Rows from block 9 of the image encoder of a small image captioner, named by matrix and row number. Rows with one number within an expert belong to one neuron, the router's apart. Each number is 128 + 32 x the weight over its row's rms, rounded and kept within 0 to 255. All counts start at 0. Numbers have three digits each.
Before each expert's rows are labels from the 100 images, of 14976, where the router gives the expert most weight on average: "patch colour" is the nearest of a few named colours to the mean colour under the peak. Only what is clearly more common there than usual is listed. The data: regions of photos with short descriptions (Visual Genome). In brackets: how many of the 100.
# router: slot weights (encoder.blocks.9.mlp.router.weight, 16x192, trained with AdamW), inputs 0-95
# up: expert up (encoder.blocks.9.mlp.up, 8x192x192), inputs 0-95
# down: expert down (encoder.blocks.9.mlp.down, 8x192x192, transposed), outputs 0-95

# expert 7
patch colour: red (46)
router.14:112101149158132092169128144163154146091126169178129155081157095091144093119099110205168168144102133102078074163135075128138097157188129072106168145140122194181158146092165119076098075109110153107143104166168072181110166131137132139191133077178134112171115125189143163181163149129129078069
router.15:127153101107184106080083107160107109093114163128102164167122144143186187137106114095155169136087102146094148113077103117129114134090186127129095103104163119108176110126188093074099141157154120051145122126059125168127171096048185104177137167114141101167132174108118171143145166142117097076
up.0:116162129220077206141138139142137125130091144127131146131130138136124129146163158123098145072177157162151085155162144182117166056139079154173110127190104132104158112119103146170133128142153206140142108154127146059100066127195154115089181131083129153078126140178131121103125038117117152155
down.0:126116090198117134085128112148147177063130141137129127180172110177132168141147113072107134144140098189075091100121109148177128095047088096119171099108158067069125142165146138096122188097133019129080099197173165123110128111099147120185114142119141108128118144072087116126081096124123143099
up.1:137122101162138145124188141166116108244103083083159119101107146094129113157172108146140127092123144118113121141149144144113139058148097191180074106180080154150138165080090116156195122123119150156147151083130120093119066146185100132052167133130131089080097165182163123191105106111114146133
down.1:126126147123155094055111115162102118087165114119110201149118121142149180199080135121104176141132142140123129123159123175135153167056125119118159086155154098096140075154109155094131134126126046053073070202149201153128137087050147080145150144153109138128154141056109155125165133109151158164
up.2:174152114101147148104091191109165108086146128132124146127111145115100098125125103135113153091123156123152157118139119158182143121133130082170149074127166077155128122094149144113148072144153171136115151169125117083150113109130093128129155103104121080167116119136161123131113088099232111106
down.2:157136113148095146144159071090088135141115104139121093090138121104205134120138128153171151094100136115120113113149176110142157121076078203103104115192127134143138158156134073135209151107151191111091119094071137143106073114109162127154082128053125054087159122080123120160174113096070103178
up.3:159146141105112171126156123110126104184121139130168136108102137150134116160148106124103104056133167177131094067165133156133161061142125174189136100168114094168149173104122145158178118153168174129165149088103120057126041145172126170084186102082144113118133148145145102182129081104136146117
down.3:087182102116132132027148094152140141104105089115082169123105132117148187180085106107123183130140188123140134098186132143171148192030140102124142094156130105103121111139119131116149148132157100079090090176139173169126140076049170109118125183166131147141123127009108138122123126130124192129
up.4:100153090147109205133141096088093122171108124124141161088130143128112133163117132118093099081139166150178153123172117167089139077121130192173093119160109102154132147129101117173153153160134199123142125125162128051096079119174143145088170086073144122080137131164149114166148063114121174139
down.4:132122095179105107123146125167168171110110139097132125167146171201113163125155131100110146121152113182092053105117113102185123101071103113128128127148154058090120121181167111104144233110161034139071128156169162117110097118109181129196119115110152111134112160090096107121119109144114146108
up.5:153122132134147183136117137116075104190111161139146172076120111124108141165073139111104099098145151159141168130163088165106190072136098142175127116140145110146141144139133107159141119146111166142164125088133130052121076151163132131103146072073119060086143106163145120134138093097210162145
down.5:113123111165085120122159135144121167099127125098149130168148192205105127143145112119112120111143078167114047087144134103169100093062122137127143111132176045136091123168166132129155214141113070152094130160147166130121121115142185173175133101122147117143108136130084086157137135171089142103
up.6:098135127161117171123102136084147126150074143132133162111116129146118118138136113136121065096075172189134107166164098143132153048145112160174079119183113150136154123076100110146148131161139174142161120123167128063099079097182124139093185125109138117092167115163110131112108076143115136131
down.6:121142102106145126017139057155123136112147135122141131120133137139127163184085137085123172116156123138133138041167141098158138154048110102118134110155153138101136110167106173108125157137146104086087109165159199163147116093030145152125121176126159138141120148049127135135114131161164170138

# expert 4
patch colour: orange (46); pink (30)
router.8:115153099124156112107137162196149101109132159149149110049116115179121160193130108144170164146122126141102151219093146134095166106028091088152167158121103158129146154145084078136124120148119172082063089109168112160074173139105101116194135183108090121100131106118117093084130211118151129142
router.9:153116063167160135086133131127069182140089131106168100135101145141132174082179140053122095130126146107132125117106165131099199140092084103137113154165134158135127165152204064134132092113075077185115147132137179104127129102130092130141131206162148075149181081147134151124139107097128132172
up.0:182125152089115098110178090122116130115137101102145142132118119112092099090154130157090124164159129065105137121107118151139096104202146132152111089117132116117109132118147163140152085121149137169087151090125112152115140113119142109145132103126096098217112160148162135222145128085126077191
down.0:135089112148139115144129191140157086175139086113170108125101116182112160115123125156138135094119092130159144138156161117113114129089156131103115134116190077129069182185192101059103107175124108154138171120167158109127100164142126126121163126163177141109122124161114126133091154132149162046
up.1:160127170081105080149133137172158136158148095125147138139143132091143066060087144164117167158132088138140084101098119099186083173147194108122122113117173112156081111118141183125148137139190141119159127167122114213138123111064101134106100125087141117157113147172136131141111197187120124107
down.1:119143166098114144121078164122159138158159093155115037143109088178125148128128170166117143099102185144155128158113093074142137093159203132151137158168121139111141098135153133147124098144156149149109144135187137145145108141193061134058135099131158159137209086128171127154140185135081155092
up.2:141123169128133100133082153148142077154180157148115125122163119138118091115124143134156121172152109110149142095102153135129151190109132112079175119076186117110144121152163154057102094151128099104104125126106136182167071181068118123178097168143142129189144124131130118120116182156164117103
down.2:120137113098048130117118176110145133149193103098154128149124114135116106140166195148144150168146169137181139165102107125082143115167124135150104106136130137165115112112146109077109120092141239158113130181152119123151133135205076109120143096169103149169196123134152133126154129104071135128
up.3:166104176111170078213113145196057122115077108126164146083111135180197120136094107186153124107084087163072078140134092115113119107130173095114133160109124095144136155095125112121091162143107098110197107114083138153129158107136131131150125090144161104147103124141071135121119179133171104111
down.3:118086166094126109117127145137098143157127149184161110115121085131106138134123110153192125095178118101128122105124115156115132168148150119149165114120133085144118161139206113104116157144114105141132184097165101130154047179142091168165142068160134120105170086125186091143091175179141186094
up.4:138152150114096103085117170136245111134183178120090127160114104086123088079176133101069177176127153124141104135093150156175140156147119135127155115146155177096106108151145196103160062126171138147088101132131122179122142110060130080150073172097097094117148127134154123117136160098140066105
down.4:113110170105124129136093145124179101168189117140105034147106069176115162169139149184111151098108181169175107123114102100119131097159208117130123165153139161100127111135143150142137132151147164145106145134176129131121099119185077107071147116114198148162191092128163128157144181127095138103
up.5:143136088100114150109135104186097137136099068139128104151136083094202118101104147123179152147144126078181158087144155143097124158104135164068117150135167102126114147163168124108145110147147161154146124050098122148150118120051138072122146136117021107166117088094142108131147135114155125140
down.5:148143126132095133143104212166158097107196100094124094130104110148091144152147121149073210116124165155188110205150114152109182110135130069152117149107114147161153121102111153131090103098143163141105082159183163152127129129169147067131141114208126108173131145124060113107174106074117115081
up.6:170130123167119126154125110168141101088189063091110130202116151046191122127125144128163099146158079148103161161125107088113116145116119110105136133108107149093110122125116125085136197124124119072118115177107155129152122126104082065118109145161092098165080144150108146067142107192126104090
down.6:177135086096157096123140131096064139128144177145161133120174146087127118192104174138121154135173186190082098110154147239139144178210124138178154059109107168134157083104115152125153109077143180100171135081128111121099190076120082147105143114165131133153116124100165118170115134109090079124

# expert 2
patch colour: black (48)
router.4:125095153160093123154122123122153140183144069066074080154160101093122140109148148131123156112183108124125130136128147130130135127137142176107089167127109187099140116145151123159100187082135118154146110120139169147116090150156142080081116066162188178104103096165121116097165096121138139126
router.5:148103115159082125128138120122151151188117138100099120160182089148147120113148174120116185113179117110079163089145143166108119123147133158081091104102142120057134132179140138157084173115177129148149111106124145131148146153141127082089159141135171182170133150090106086131160083171046175127
up.0:129077132125142101185150035191143107120134104080154125136120213100175146146114127174190129088131110160108111161140091037181104141084146092150072150117120134160087125139146156135134090158122112116132176137184133140063119130125153137105094083124163141117142134188136182115121137163148093105
down.0:144169161079115139116143059138106138169067117107090142135071127154156089154086080138169085125173141139134112090147153190095131112133112132104166124125073144146150161154090093138174209081156022121122063110099111109120111099143127122100096119157107176149168174151072111128155174147138116085
up.1:091142097078183105073124104068126144141135152172132140089106144131115158182113106108121090125079175142170171115126120133127100132145098138141173113173098159166144149125085070113156142144097111096095108095073080155124180127094112156123086107096077075101161129097134115145144167117138142125
down.1:115144077073094128168191059078160103106119119128139128139141212150170094168065090129154114107164166128104140071103100147091165151152126177116130140145115160083114167162109151099165195139162076124160145091110107144140088144134162074127135082145127147121090159104119100100149159165124117109
up.2:157115150140150120169151135172176106130178084089129120133106117071106127114112178181108141096119133142130132190108097088184116103155128139179087143149110179139101116109101157131161074125128147163079132165173132138153092161134117143096093088113159111077138105221202178144148131090139122105
down.2:131118142133119128186108121131088119168075127206132057151159118123120139121164118178108127152043070152137135185105140113153135165140087147102113133113110107160152123156099139147129133108119134070153114183090139142107147096063176134140123137112147156122141186179085104098129100173158119106
up.3:149144103107152164128137143091120107143099105107172177093094150119128104172089103146148107094093176167172119139171094134153126083143140122207126118170108125176119179092102125097178102175154204111180133104137095105148107113139086166124177090060124088071171127161141141168089123111160122108
down.3:102162041083099130106135163144201136122101096130100118129168164114143102140119178095007157096072129146145151150108130122176092150128137167118171106175107139066099150142091121161094118104147052105128094165122150148101109093107097128141107142191135133093136124100107111112125127156094094117
up.4:035096117153142095094102096143187109070080158142124109099136054145101171127172140092083085122098144159109162160121136097133108141054084113130137137133077142115093152108099091138107134108052067148084155136085121131115194092101131151137082171146129141077143089117088140114101144127112106131
down.4:088146105110140163123106087150086125123056149100144166129085144124166101107097097118132174108175158085141139136159112151175133151153112066116191124147120220098168139162105126116114158114132087092152141115131151176124143128125106191132141097130082145121181135107121094167147240154113127127
up.5:118140090077169086064120148109095161092122139134143153094085134107116100160118063107165086170088159147162139096117103154127066173120171101146193112152119100160095163095122103083173153149122132123113134124125088179147204100083097158170117125078077080123142104084144132164109190099136108089
down.5:177163108088115121145158118052141098145116110117130126083137104156201090139025104158158065103193098109141125067138116111124128147163228148126144100145117122091122187156117130141135185129147030158155087112112131072153083121157125103102116089162085155172097143129111126144067187151164112128
up.6:098130148088130093166120117114200103088100138130135162119108102160142086141175136108123124162115147151153087174081088101174125180106137104113103159127101119146068174123137162107127107160148106145099122113190107165117194117085118156164069150100160123114161091117095156114098160167101079131
down.6:147124192143086100142149095131056112189099092179157177127134117113162101099093090131138138153063105138126173157159129140114110095157135186132111150112141101162052171129127096135169058117141098176146113102154171138116160123132113155105148118202141156108140092150072086145159096159186111102

# expert 3
patch colour: grey (69)
router.6:143154180154115125079187157145117081117108146196154118142099119126099147109144148155124182083158091157105103143115127251075131124158099124127149070073095120155152119139129073148161118143122049117125188134165078091109105109135120135118105127107097104089085105146148128131159154055148120144
router.7:117078118159179152128116086099100124117113139143119140100083156185111133111117159126145143136032186101121172075064119138093110159127065148078105124159150147113189080146119081105122151136101116183131215090152096145121126155108191083151149139167074111073147142108111146146166130089138145178
up.0:145152151051102137097153131124120105215144138135183107106131141146121104120151134138104142119139107156168112027108134122127109161169153125113142116137151075183112121159180150129143143146160158083151170083130102149147074139093143165123134115078111082165126139106118088165149143129092139114
down.0:166147159086158180177089097117175132169159090075106134148087163080107156101142138141085136177127122078118140187154107151122104086180091110112104171154151174115164096130129146164137095131146172141119138109062140093105102189118130145110092130138093107088125123149134152131192116064140080159
up.1:089114103101123098105110117099132106124084132135118140107132164080147083139114139147091073117101117131148160090125119093126090167080153201129106100140125120174093106115135137121166194137158129119132142194090103183151035106055105178140075083068085111160100129136146112144112196153157091137
down.1:183124140152129191152077123107181121129223188077134160139115131148090173122172162142184137152105131147144090218148144145085102101194112089121152113116150164131168111128125156122115145115089182141133131134149140113109184189180134103115120131103167138118171165163099140115131123115126141152
up.2:086179135094075181151140123114143116148115138123134143112113126075110101141147120068133117135157143102181121076155119141117089200139178142125123119121141097102078184164159194124149137184175171139110116159153116118099146078060130157138073155037150156112129146087118114142142129173076146098
down.2:065122132160138167078066071092157130189184135125087088142151111100085163106139129131091124150106130110137120146157166146115158086159096106136125114202167171110165102117108147150089103106102178112109122118132176183095127157169153104088103174116155099074140129164108134129143143110150137152
up.3:088145140149103132115183122089111194133133166127132178150103142089084089166166087115151083155086178132121106141127120156132106111132121184189131149184075109129095169124134177109200121138174142156088100154167136139093155135125139163122109163054104121074145150135168132205096155149059125136
down.3:089111168123129143124088162159153130106167115122136108147127106082078199090116154130120153158132141072152116182165136150147137136212131095154099148148157156077118088110110109168059141162123167139151136116160183166112122156118116122087152175093130123077173104152116169133182149104178158179
up.4:114174096067099174104130119120125123151110133126144119136109140090131104115121112101141135155139117103197171068167120132116104210115167144068142128116156066137114112153156157124166157182151169109131154140132138129114108074030097149123104142061125106162111131053083088120139131145117126115
down.4:065124132209103158108078069128161105165201168122067100141146106084073148114166135106069151133099138154132085149146150149122135085161094096136134116213143195097152098113120169179090078129112202125106097107128177168080137155133138122094104211084134128051161120164095117117154109120123135140
up.5:123156137098082125134153130072097135163177171112130145154125109073142096124159117087156105191136146108161108093127141157118053177135138169077162110168119130121095144154158189099177137141168146141100116113125133190118146127045134154147079174072121097094151130104145123182133177142061116106
down.5:069143181160134186117085161111144119168215164150143098145141102116100151137181134147110147125125141098158103179096142182122165089195107117132107147140151178110126115101144120190086164102118180149098133138151110149098194183215141136093109141127123164102192135180147176170137145104122114131
up.6:151145144109091125217141122126118130136114106084149159134132169111167052142143124120166141126148100155136058121115112123160069162122188098108120158154125095124088150120137189103170162166188162109174108141126134194117138092080141137152100131060151124136113146155125149148122165179081122088
down.6:103136167149161167098057127113149144140171133158111104147142096134115150121151137145116098151122119076124106167118125164130154110160140097149090107144146124126124090107173148170103138105131168148113150166174134157108160137211157113094118131135174134141158127178148153143107168106146136125