Weights of a small image captioner.
Training: soap at rate 0.0028, 5800 steps, batches of 64.
Data: trained on regions of photos with short descriptions (Visual Genome), 101725 training examples, 3.6 epochs.
Rows from block 9 of the image encoder of a small image captioner, named by matrix and row number. Rows with one number within an expert belong to one neuron, the router's apart. Each number is 500 + 40 x the weight over its row's rms, rounded and kept within 0 to 999. All counts start at 0. Numbers have three digits each.
Before each expert's rows are labels from the 100 images, of 14976, where the router gives the expert most weight on average: "patch colour" is the nearest of a few named colours to the mean colour under the peak. Only what is clearly more common there than usual is listed. The data: regions of photos with short descriptions (Visual Genome).
# router: slot weights (encoder.blocks.9.mlp.router.weight, 16x192, trained with AdamW), inputs 96-191
# up: expert up (encoder.blocks.9.mlp.up, 8x192x192), inputs 96-191
# down: expert down (encoder.blocks.9.mlp.down, 8x192x192, transposed), outputs 96-191

# expert 2
patch colour: black
router.4:440562568504550512416510450495454453464535463530432524521495532484508472547466452503474442480528519572466546503453473543505533484454523585542528508550421603510456499560447542473499499511521559562505446488506540502503523561544505460512462482382516513451508502492575451586565451476484417541
router.5:467566517503541477517553536513486432433465479518498509486462526522560454468500421549451487547553533517543535495462470467527497513458481519513542492584418504519477451470520519482513478443482567564552505436525501515534450581563524475478481545462594475482504445536581580500526520531546399568
up.0:496528552565537556420464533525510432498513432470516541489445505440483462575482478490516504460494531487448498510483521454537579465453491529469417519502500553507572482551479481595571511517517514528552543523551523498530571488448503554534498436456447509545508521472505543505513583529518515528
down.0:604493516403513454490517436514481503570495553502463484474450532541459535536570513507567466494509460481518513547478484452514484514529483532445465498515479459458598458531544583509532443494496531568527500503498490584479499440549514515495481515536518525470486482425529541518480462493427460506
up.1:546459449487462509496459494445474580598520492495522528490474428466441558497503517453537543482442471476575485489573546482421478476559539441444450465442543461466531469514559460553474482563464490403449489511445455514518529456472517515487506506565468501527564558457441493445523544421460542440
down.1:477484473458452452485541388513420482518542516481519507506468524554498547543585458414435467496500451487521489516555489504484443494562482451462475438487460445505541488554456515499508402508536490502510466466434457492567473452538477478462479552530559486486468475427451556488476523593503486516
up.2:520500500513504525401474498481444461549501420477513455475494471398502509588490490455467483471482487532466466508456435462477607424516560544497473558463505614454509564551460500535444493525547536485467488528530540484476543491501471537548474459480410540519514555506491461484553448516508523468
down.2:451429559502487587515484543563448462529370568450494484488427530529473485528504540520613553442506517472519468523436508428510540499477476514525467511503529429475505513440478517503504564513462524508512496453481504488464459468474525460531562511585452455430543498553535440556495561454455512465
up.3:534465475447493492523397505443466505567506540483515475500495477504440526530542538497552557439433459467545456493516534442443516498561575469450462512473546506446533521490493420571428478510517471457505500538549471547510542430471482484559483459546449543530563492547434534459516500506466558437
down.3:545462494551514417491504517479512522560520470540535522485483449461536596490540518551498460585491502504477481544561476630477537496509456486517521511551440504501519498440479496430549486488505516537508425549509511462549488579521466557493443443514598499571570494440489496487489497526489507483
up.4:521477474554494552494471540548505553570534440613487528605485503401469577516464485503532510505502527499506519465504544560477525494520423524506520513485527479512569488507492500457541510523489527458429495501510524524576562476399567509444549496514467544497523499446514485465506569496447511532
down.4:531479516428509413490484413501451579520483562455485500518472562550485494460462500441521483500465463474526436531442521471440497538543544481435449479507472527456503468444506509546551381492446489552560505531556465532536520504548509532543552411515496453522509519466477533442563484492439500490
up.5:552461415467467518566477506499519534531479540489500455531550458507518536487502547450540571457437454459525480506517498473503450467515463458454466445434542494491515522497577438522494426550491464446501554533493408595521520453496469517477536521551483528530554537466424483467468487516517554443
down.5:489464469440506478529477421495524472590491529492464496494497531579458528516564470466482463473466512509486512518556494531473473536480532508474527425563452515490548518512495524492484413467520480537508469507488457528559467491527493505480482563499569510498518476396491548490454483573488549519
up.6:514465512551586481487503599523505512489512408497535462491462430401587530540532516496568549507478590482443515532546515457517502487524415502480430436484519507523531439513530470515597454526553466530523461547539469421532560488496467576494478462530478540547522512481491510432468560495530514531
down.6:508538565510529470515473539514498441521522500479503518466466468486402478567447484465501491491502521570496513527379515432452511525517518509485499457520450546469419483588473573471430549455510509530583504510486513493456525394455498516475513517571475484509481535484463540535496551466468565548

# expert 4
patch colour: orange; pink
router.8:563434485507435527537478469484571513497529459506412527536512528485519518468546488539521590525539469535521480520544501562488506472500497531500504450463532484504476485466515455500538509488507467420434485524476533481507556404487528501447509566510416478518510495477444513486471510456428490424
router.9:553536539545482539517505537459494555485419452506510578504491435442526503464450436449503496527553457472491474490457521467516490431524463509517531465544501455500544462509447509495569470487464440482461467576457470504468416513487585520489590493522484457448542472501549522438476509537459444553
up.0:524511450460511436506558525475428470455454471493524433448515474507524523446503472502384594516501541482505454553482451493576539465509501452476497387524475498485482500467543529470470441485497469578514527498405442536500458564603429523505440528572570534556457555479488521533495502527522452466
down.0:496557587518482503458451507525600447535570523563487560520582551509476481520489569446532385481473453516482545521500477548478484480446484525512503518495473484541471508549518452468455491563532527489447555489529591437487508458442551403513524552458462510483492435509583512547513459510553492543
up.1:557466511504542506467572527507519430351498481508539463449459478451580500534512533475513498467453506495459485512498429433576500467448457550481480467511472550486489508525555520498515435542581472555544538539515477487504486518538418554514452566466486565548535528483441532515459483532523525483
down.1:476469517510514539427511478520516478439422470450531475485563563441546484529497519476533516479469548514512504454462469493488500478589550520485581521495454541493457537544518474501448485424490473604474478549535494544486544482440545541572512521477465532502598516507480474451570482423474574502
up.2:514562572490501499571468457530606524434535530478455511471502482539570529501533543474533366511515455519432545533553539471543453544456464520531532487478470440503395438479539541509498432561540507462495508463497550459458495526488463469493499498417489379486506491466537489573483444503474495511
down.2:531480398529518539481536545507413441576479388495512479499487535496565492489449491427493549584470551494526445484492488494465561528536486418506559471473492501513490515508576444530455505468466563552521478482522530517427538522514482561514538522560524556554543465520526560438484535450550506480
up.3:445491583457617557544512540490475421478470527496478525482516500528526453511464501458606531441510494531444554505502517488518561498505511557474482499454521568489512502484515524550492469421520377606498553532555553497483495447482518509491498524561440478526475481454512539509481498461531503500
down.3:540496512561498597487482450499626445528486488500479500505513558481487473585523453451525424527484490518496512471404475535515486536517542473464556458480450510528436545524588472520488511542527528511481490466564508538422503515511475489588593514460431472464496542433496399469481505473506467481
up.4:565527494510509441529602514494465525395536459531489431464536485437590568465475572482511467508472511476468489512530407477552434480535432490507523443527472482499496535522555533466565407549538493526533502482459474465529488525534443538495499485479486516536505501496505528491478465527523502529
down.4:485484496498532521423523505536530458466447429465484504493574569422572492500507505459564533495465550492525470482463467531511487490611548501521597523504475522478465517529517456489488481431496479590455459554528515545479568474473526516577530510499470534498594485526464470482581484448475546496
up.5:555521467488425487566474556513542502518491545481508476522526474603515475490456495474413502515503458493519467536518473445481442511475507474511472486491476426540429430585507565517476480570483450454535547466440475522437473499530508499493543511362548404502512495549522495483470534556528457553
down.5:472492459500505468538594586486434467525513474487471460477493530532523466485510427432538549548486563518467472529546476528502565474553491404512565450517521535536471488477519461508539501453475517502497475488515494532408531510571487580477523506510578538519496463519522565445489458458560509488
up.6:522536445400492468404521411539517469506553515533415500548469546518538456511448489473451443561515484528449501565516484462481493474451464495532567563518505515466569587436461547534541540575509548482552539503536525498512508490536533477495444531482466479519434483500516540531505513593499462538
down.6:472518500499519526543569492454479515442506426475545443468440504531508562489522487450525500469504489526531462433494538471550453502501479471467481426514485503522512507458562472572502507456497518490488488464438505525447514519540412562502522557569568470440533523479464523467485529426496469483

# expert 3
patch colour: grey
router.6:556489514489508497528461477431514534589517452541490493524589467442526480511484523469474493525505443534531465412594581536483474514526515438490520542520546475466495494386537473503486526470459445427526505450437481456507513533488491455514524458540550457460483554540490534438556499488540491475
router.7:499488448515479481512398510492501550537550460453429523515519499497449478462492557509473542444519474513523467476506507469452471513508510413525455508476535490525479417500543474493524445492513504423435550479562453549591557494488541455452454533516490412492561552437481485497520506515532545541
up.0:592439500544487516505492446437538482476425481529591491444528519497516451516501516445528482489472509425552455488545490493493491507497504447512435483505472427516500475496612472445489513540521422468542528507494421480522447560583436453521519534582627461530544545498424540481487499439510477483
down.0:536569532475474492437444432509467543530543498470516502561529442493462553474469518492443508485472537586472521533512434502501492484543542492506433562512497554502488504530464558506441502489515468471548539527464514438542532478501469524569412507483438516596458558527512535527615580538482550475
up.1:627474476483472468455488421492553483497543483467523516480536533472533568518509539466481500509446509479516465499537500470481500496483500467498463530489533483497516574538524514429538411611554532443504413507463496521544514514568498490553497463440456493514485566471425508518469498539415560493
down.1:447478555526546540456530535505487517473476448505517515471473528463567466537445524464604536469423508590473522466490464467477503493586571578493591542514494554441529494483548516527498500467523581526427504505540507533462526488438521523502450525522468564539521535575485494525582510466538492523
up.2:541491475561478486424450503514615481470506495510512481516460464461535516561524496498501444520484526483488552474493440476505425527454407505466427470494467503593560457583531461497509484587522570489517574490526515485507541554512510549521493527539507462473476531589545441472500573485493479512
down.2:435492509525499493460496456530496546529538437526444538523496508463491467532419441452537477509466565526431564503482466522455473466498541601481568508505544551468548435547475524409504443462527541542464489562481567542570487482477528515523433520482487575479525521577533512529588549427506518452
up.3:531476409514481478425513433497446531453551472484504450527485495440508530454532489507498512448462534469552492472444447417519472464509507464462426443505509525509591470549529441501468437487461546528536563512514422515567520504500516512518530491559504511496477500503427458388484552521492463500
down.3:430507520507481503455464422543510527528559432481424598530568484480496485499452446457485492573515556517413547509425428495438456500457472576496520540502501608520467488505493484469449475513531498501494452566560538528511510511504495513465431461476456531491455513534542474535583476469477534472
up.4:589475536537449486520422435515626488491499533538490485506500526495503502568497549486517423542451516466490509494522481548493429558464396480496466462443499449545503500535548482465559514622532504419530539486520514503507490548507513511529469543523476417496480517560494485572499497516417476525
down.4:471484489513535499421518490520500531506531441532460526489490528456521486510452460507537501521466555530464523504469466533487499467536509588465546536507518528488565468516487549397491483458544519516435463507520549514573504489487530549524473484491499576476496554586534475510583524444498515471
up.5:553490428570486463484506449469532510375487500541509464500480472491525507521511514443425480508480532509540513512486465428511455509485444458469453418494492490551523490577582475472511423569523509531532595520466434496508492557567463541510507501526552485524468523519460475420486555493524434503
down.5:466484496534533587484496499537472483514534461495482581556546508486499488527439439425479527487523539463468555478491473508523524480537547588472567479479521603489496403552466488459480509452513501542483493496523475547504529495481462529550536465465465540457569510544542498499591529432522550463
up.6:490462525514568543479537505484529406352478488489543462471509470519567464542537513486518493468453500519491501551498436407552511481449492546477466456508518545509532482526534501529529421501567472601512607557500475488501495496571421524530525511503531539536508501543433503500464518501574501494
down.6:449491545517562552463534516547488493521531432483463514555545486466523455532428428426500513452491524521432536483500501488501534434557587620457564480492516600531496405535451513458484406460530547578451504553499533546508523484460505537540473486496459526467594506593541482495570545441537577461

# expert 1
patch colour: cyan
router.2:583554510574453519507490486474501478577509518556518456483500486413470584531501469570429559446419491469534465521547504470515486513490540450498525518456559495535518492546467462549467522550503535367544510465485555512475503475496492505536517459481398455475534520525416498488498477474452522476
router.3:497513488603488499491564424361510536527470458463540528432511559491571486464520477523457495483529520399521537477491554473544458547488493509503440468470514465508482512577530588513443461497484513486546570481515533491490554468456553501458470449516433513496520527413458483540549498562499419506
up.41:454477526533494586401495556499529428461394496457512580469495523492498475575480503486543483476562493534494555435409520479479535525464484556529494592529452555527535494532513499497428537525475516533500436501540522443517497514453499499519521523502515548471522490544564493522501597467465509544
down.41:525479433526500470616572470496480522449523494514545507502488520538497452497517520496463566492494443473549449501586551535524506513473477418461492414453591397482475453488536408518558560501552450407492537475473441567473465606566481516495506470520463537520524486448453556545486517544491477489
up.42:501523555529540457413515503497499464457447496466469458414578505405552556503423474533460472515536565472509518468425410497508514504500490555508515498513412552556496546552471579420417503522529519549529479483517536480533516522513538486560522483439486521447517530565600519460499484507500526550
down.42:458534461518495511570524461540528571443521532553530487545519549553431524483493551475502496492488504471500508481467586503547442517501425477469496397496576449469524479477486417504511498512524508456509464456505511606529477581530454561513520481523488491442490494462440489530548511536434482464
up.43:518460481482506475547525522530507486493433509461530502413509493496516523541488557495507494471444486466472482599494494450505520487470558501533523564470514495445517535488512536470433494528522437488465433536481461512535459522500455453554447528458513523515589526487398485524477524491491615441
down.43:483434481489515596498523518438475528515529554539530570528451542517509394461456518524556544574436501442486509514504545555483462519512480457497474551487522448519479466518532498555570517471485506445523551516505497550473520552519579440456434562513503559504498474552482506532507536508549472532
up.44:483500511445533548522546448477395454441521505446575482432538478534533499459483514516498552449506486486538462530474490405526544443530577492485494580534472546466462504482486503520448496427533470569524487524508417513492470513544444468509487487468563548499576522478394517467514475469555566438
down.44:540518512502451422510480471543441558423421572480471487459447498509457534501518517517506490501524542448475518510474551519463484523434453547520471447471535496502508443526498476451523522487464487418472469454508481589525503586472483562528437487462504459436517500372525484562512501535390506546
up.45:442480514470556519490598528495412452346470496498523479472527495499541494457496462535499542474564577532527508505432441457578580457492518536498497531581474554478517507489518548513496470398509450643507523536494467497531456503545463521491521510500585594519487503442517547445480539473558517496
down.45:528479514555511517576498532508474487482443513509530560510540540509525559591466517535489487548431434506487527498448514540480458603499507486541602513453485490516533541516524467487505531498527548515501506488490515564461557559513471512545555502508483531437539485480539472466465514447537429500
up.46:447544582552490497480489525467560529449430515500502571442438485558489452567527477440507447556567495525499597475455494499485512535451541551493548463482479480526437426558528597503563538494534532518474470475508548452394490585506528462483526512517536430443479483528607449521499482432485444533
down.46:528494417454510406533548410552455442490525480498475481502489478531505545500573506523440533440549483498535426496582561541518437483533457479547467454549501484478513523413490469492464508567525494479565437460505457580504505502532435568528519480526537438507537469470439490493461512520491470518
up.47:466463521457579529495565497488408410408483473431526503457534477539553450480485487494507562464513507507495452568499476438543571439499582510502471554528481567465457498474503558531498506409519414599516496549516428521455463548541433488517498530427568563501544520472442516484507497494562514457
down.47:469522527521518503612503455528452535446427545492529529475495491583528538524499547544458512490450495475469548528428557542503444545464435565498549468455505492508506444520478476468528526520521494454483491481508454612514495598515453537524515484520476510407553485445478458570502498528472420513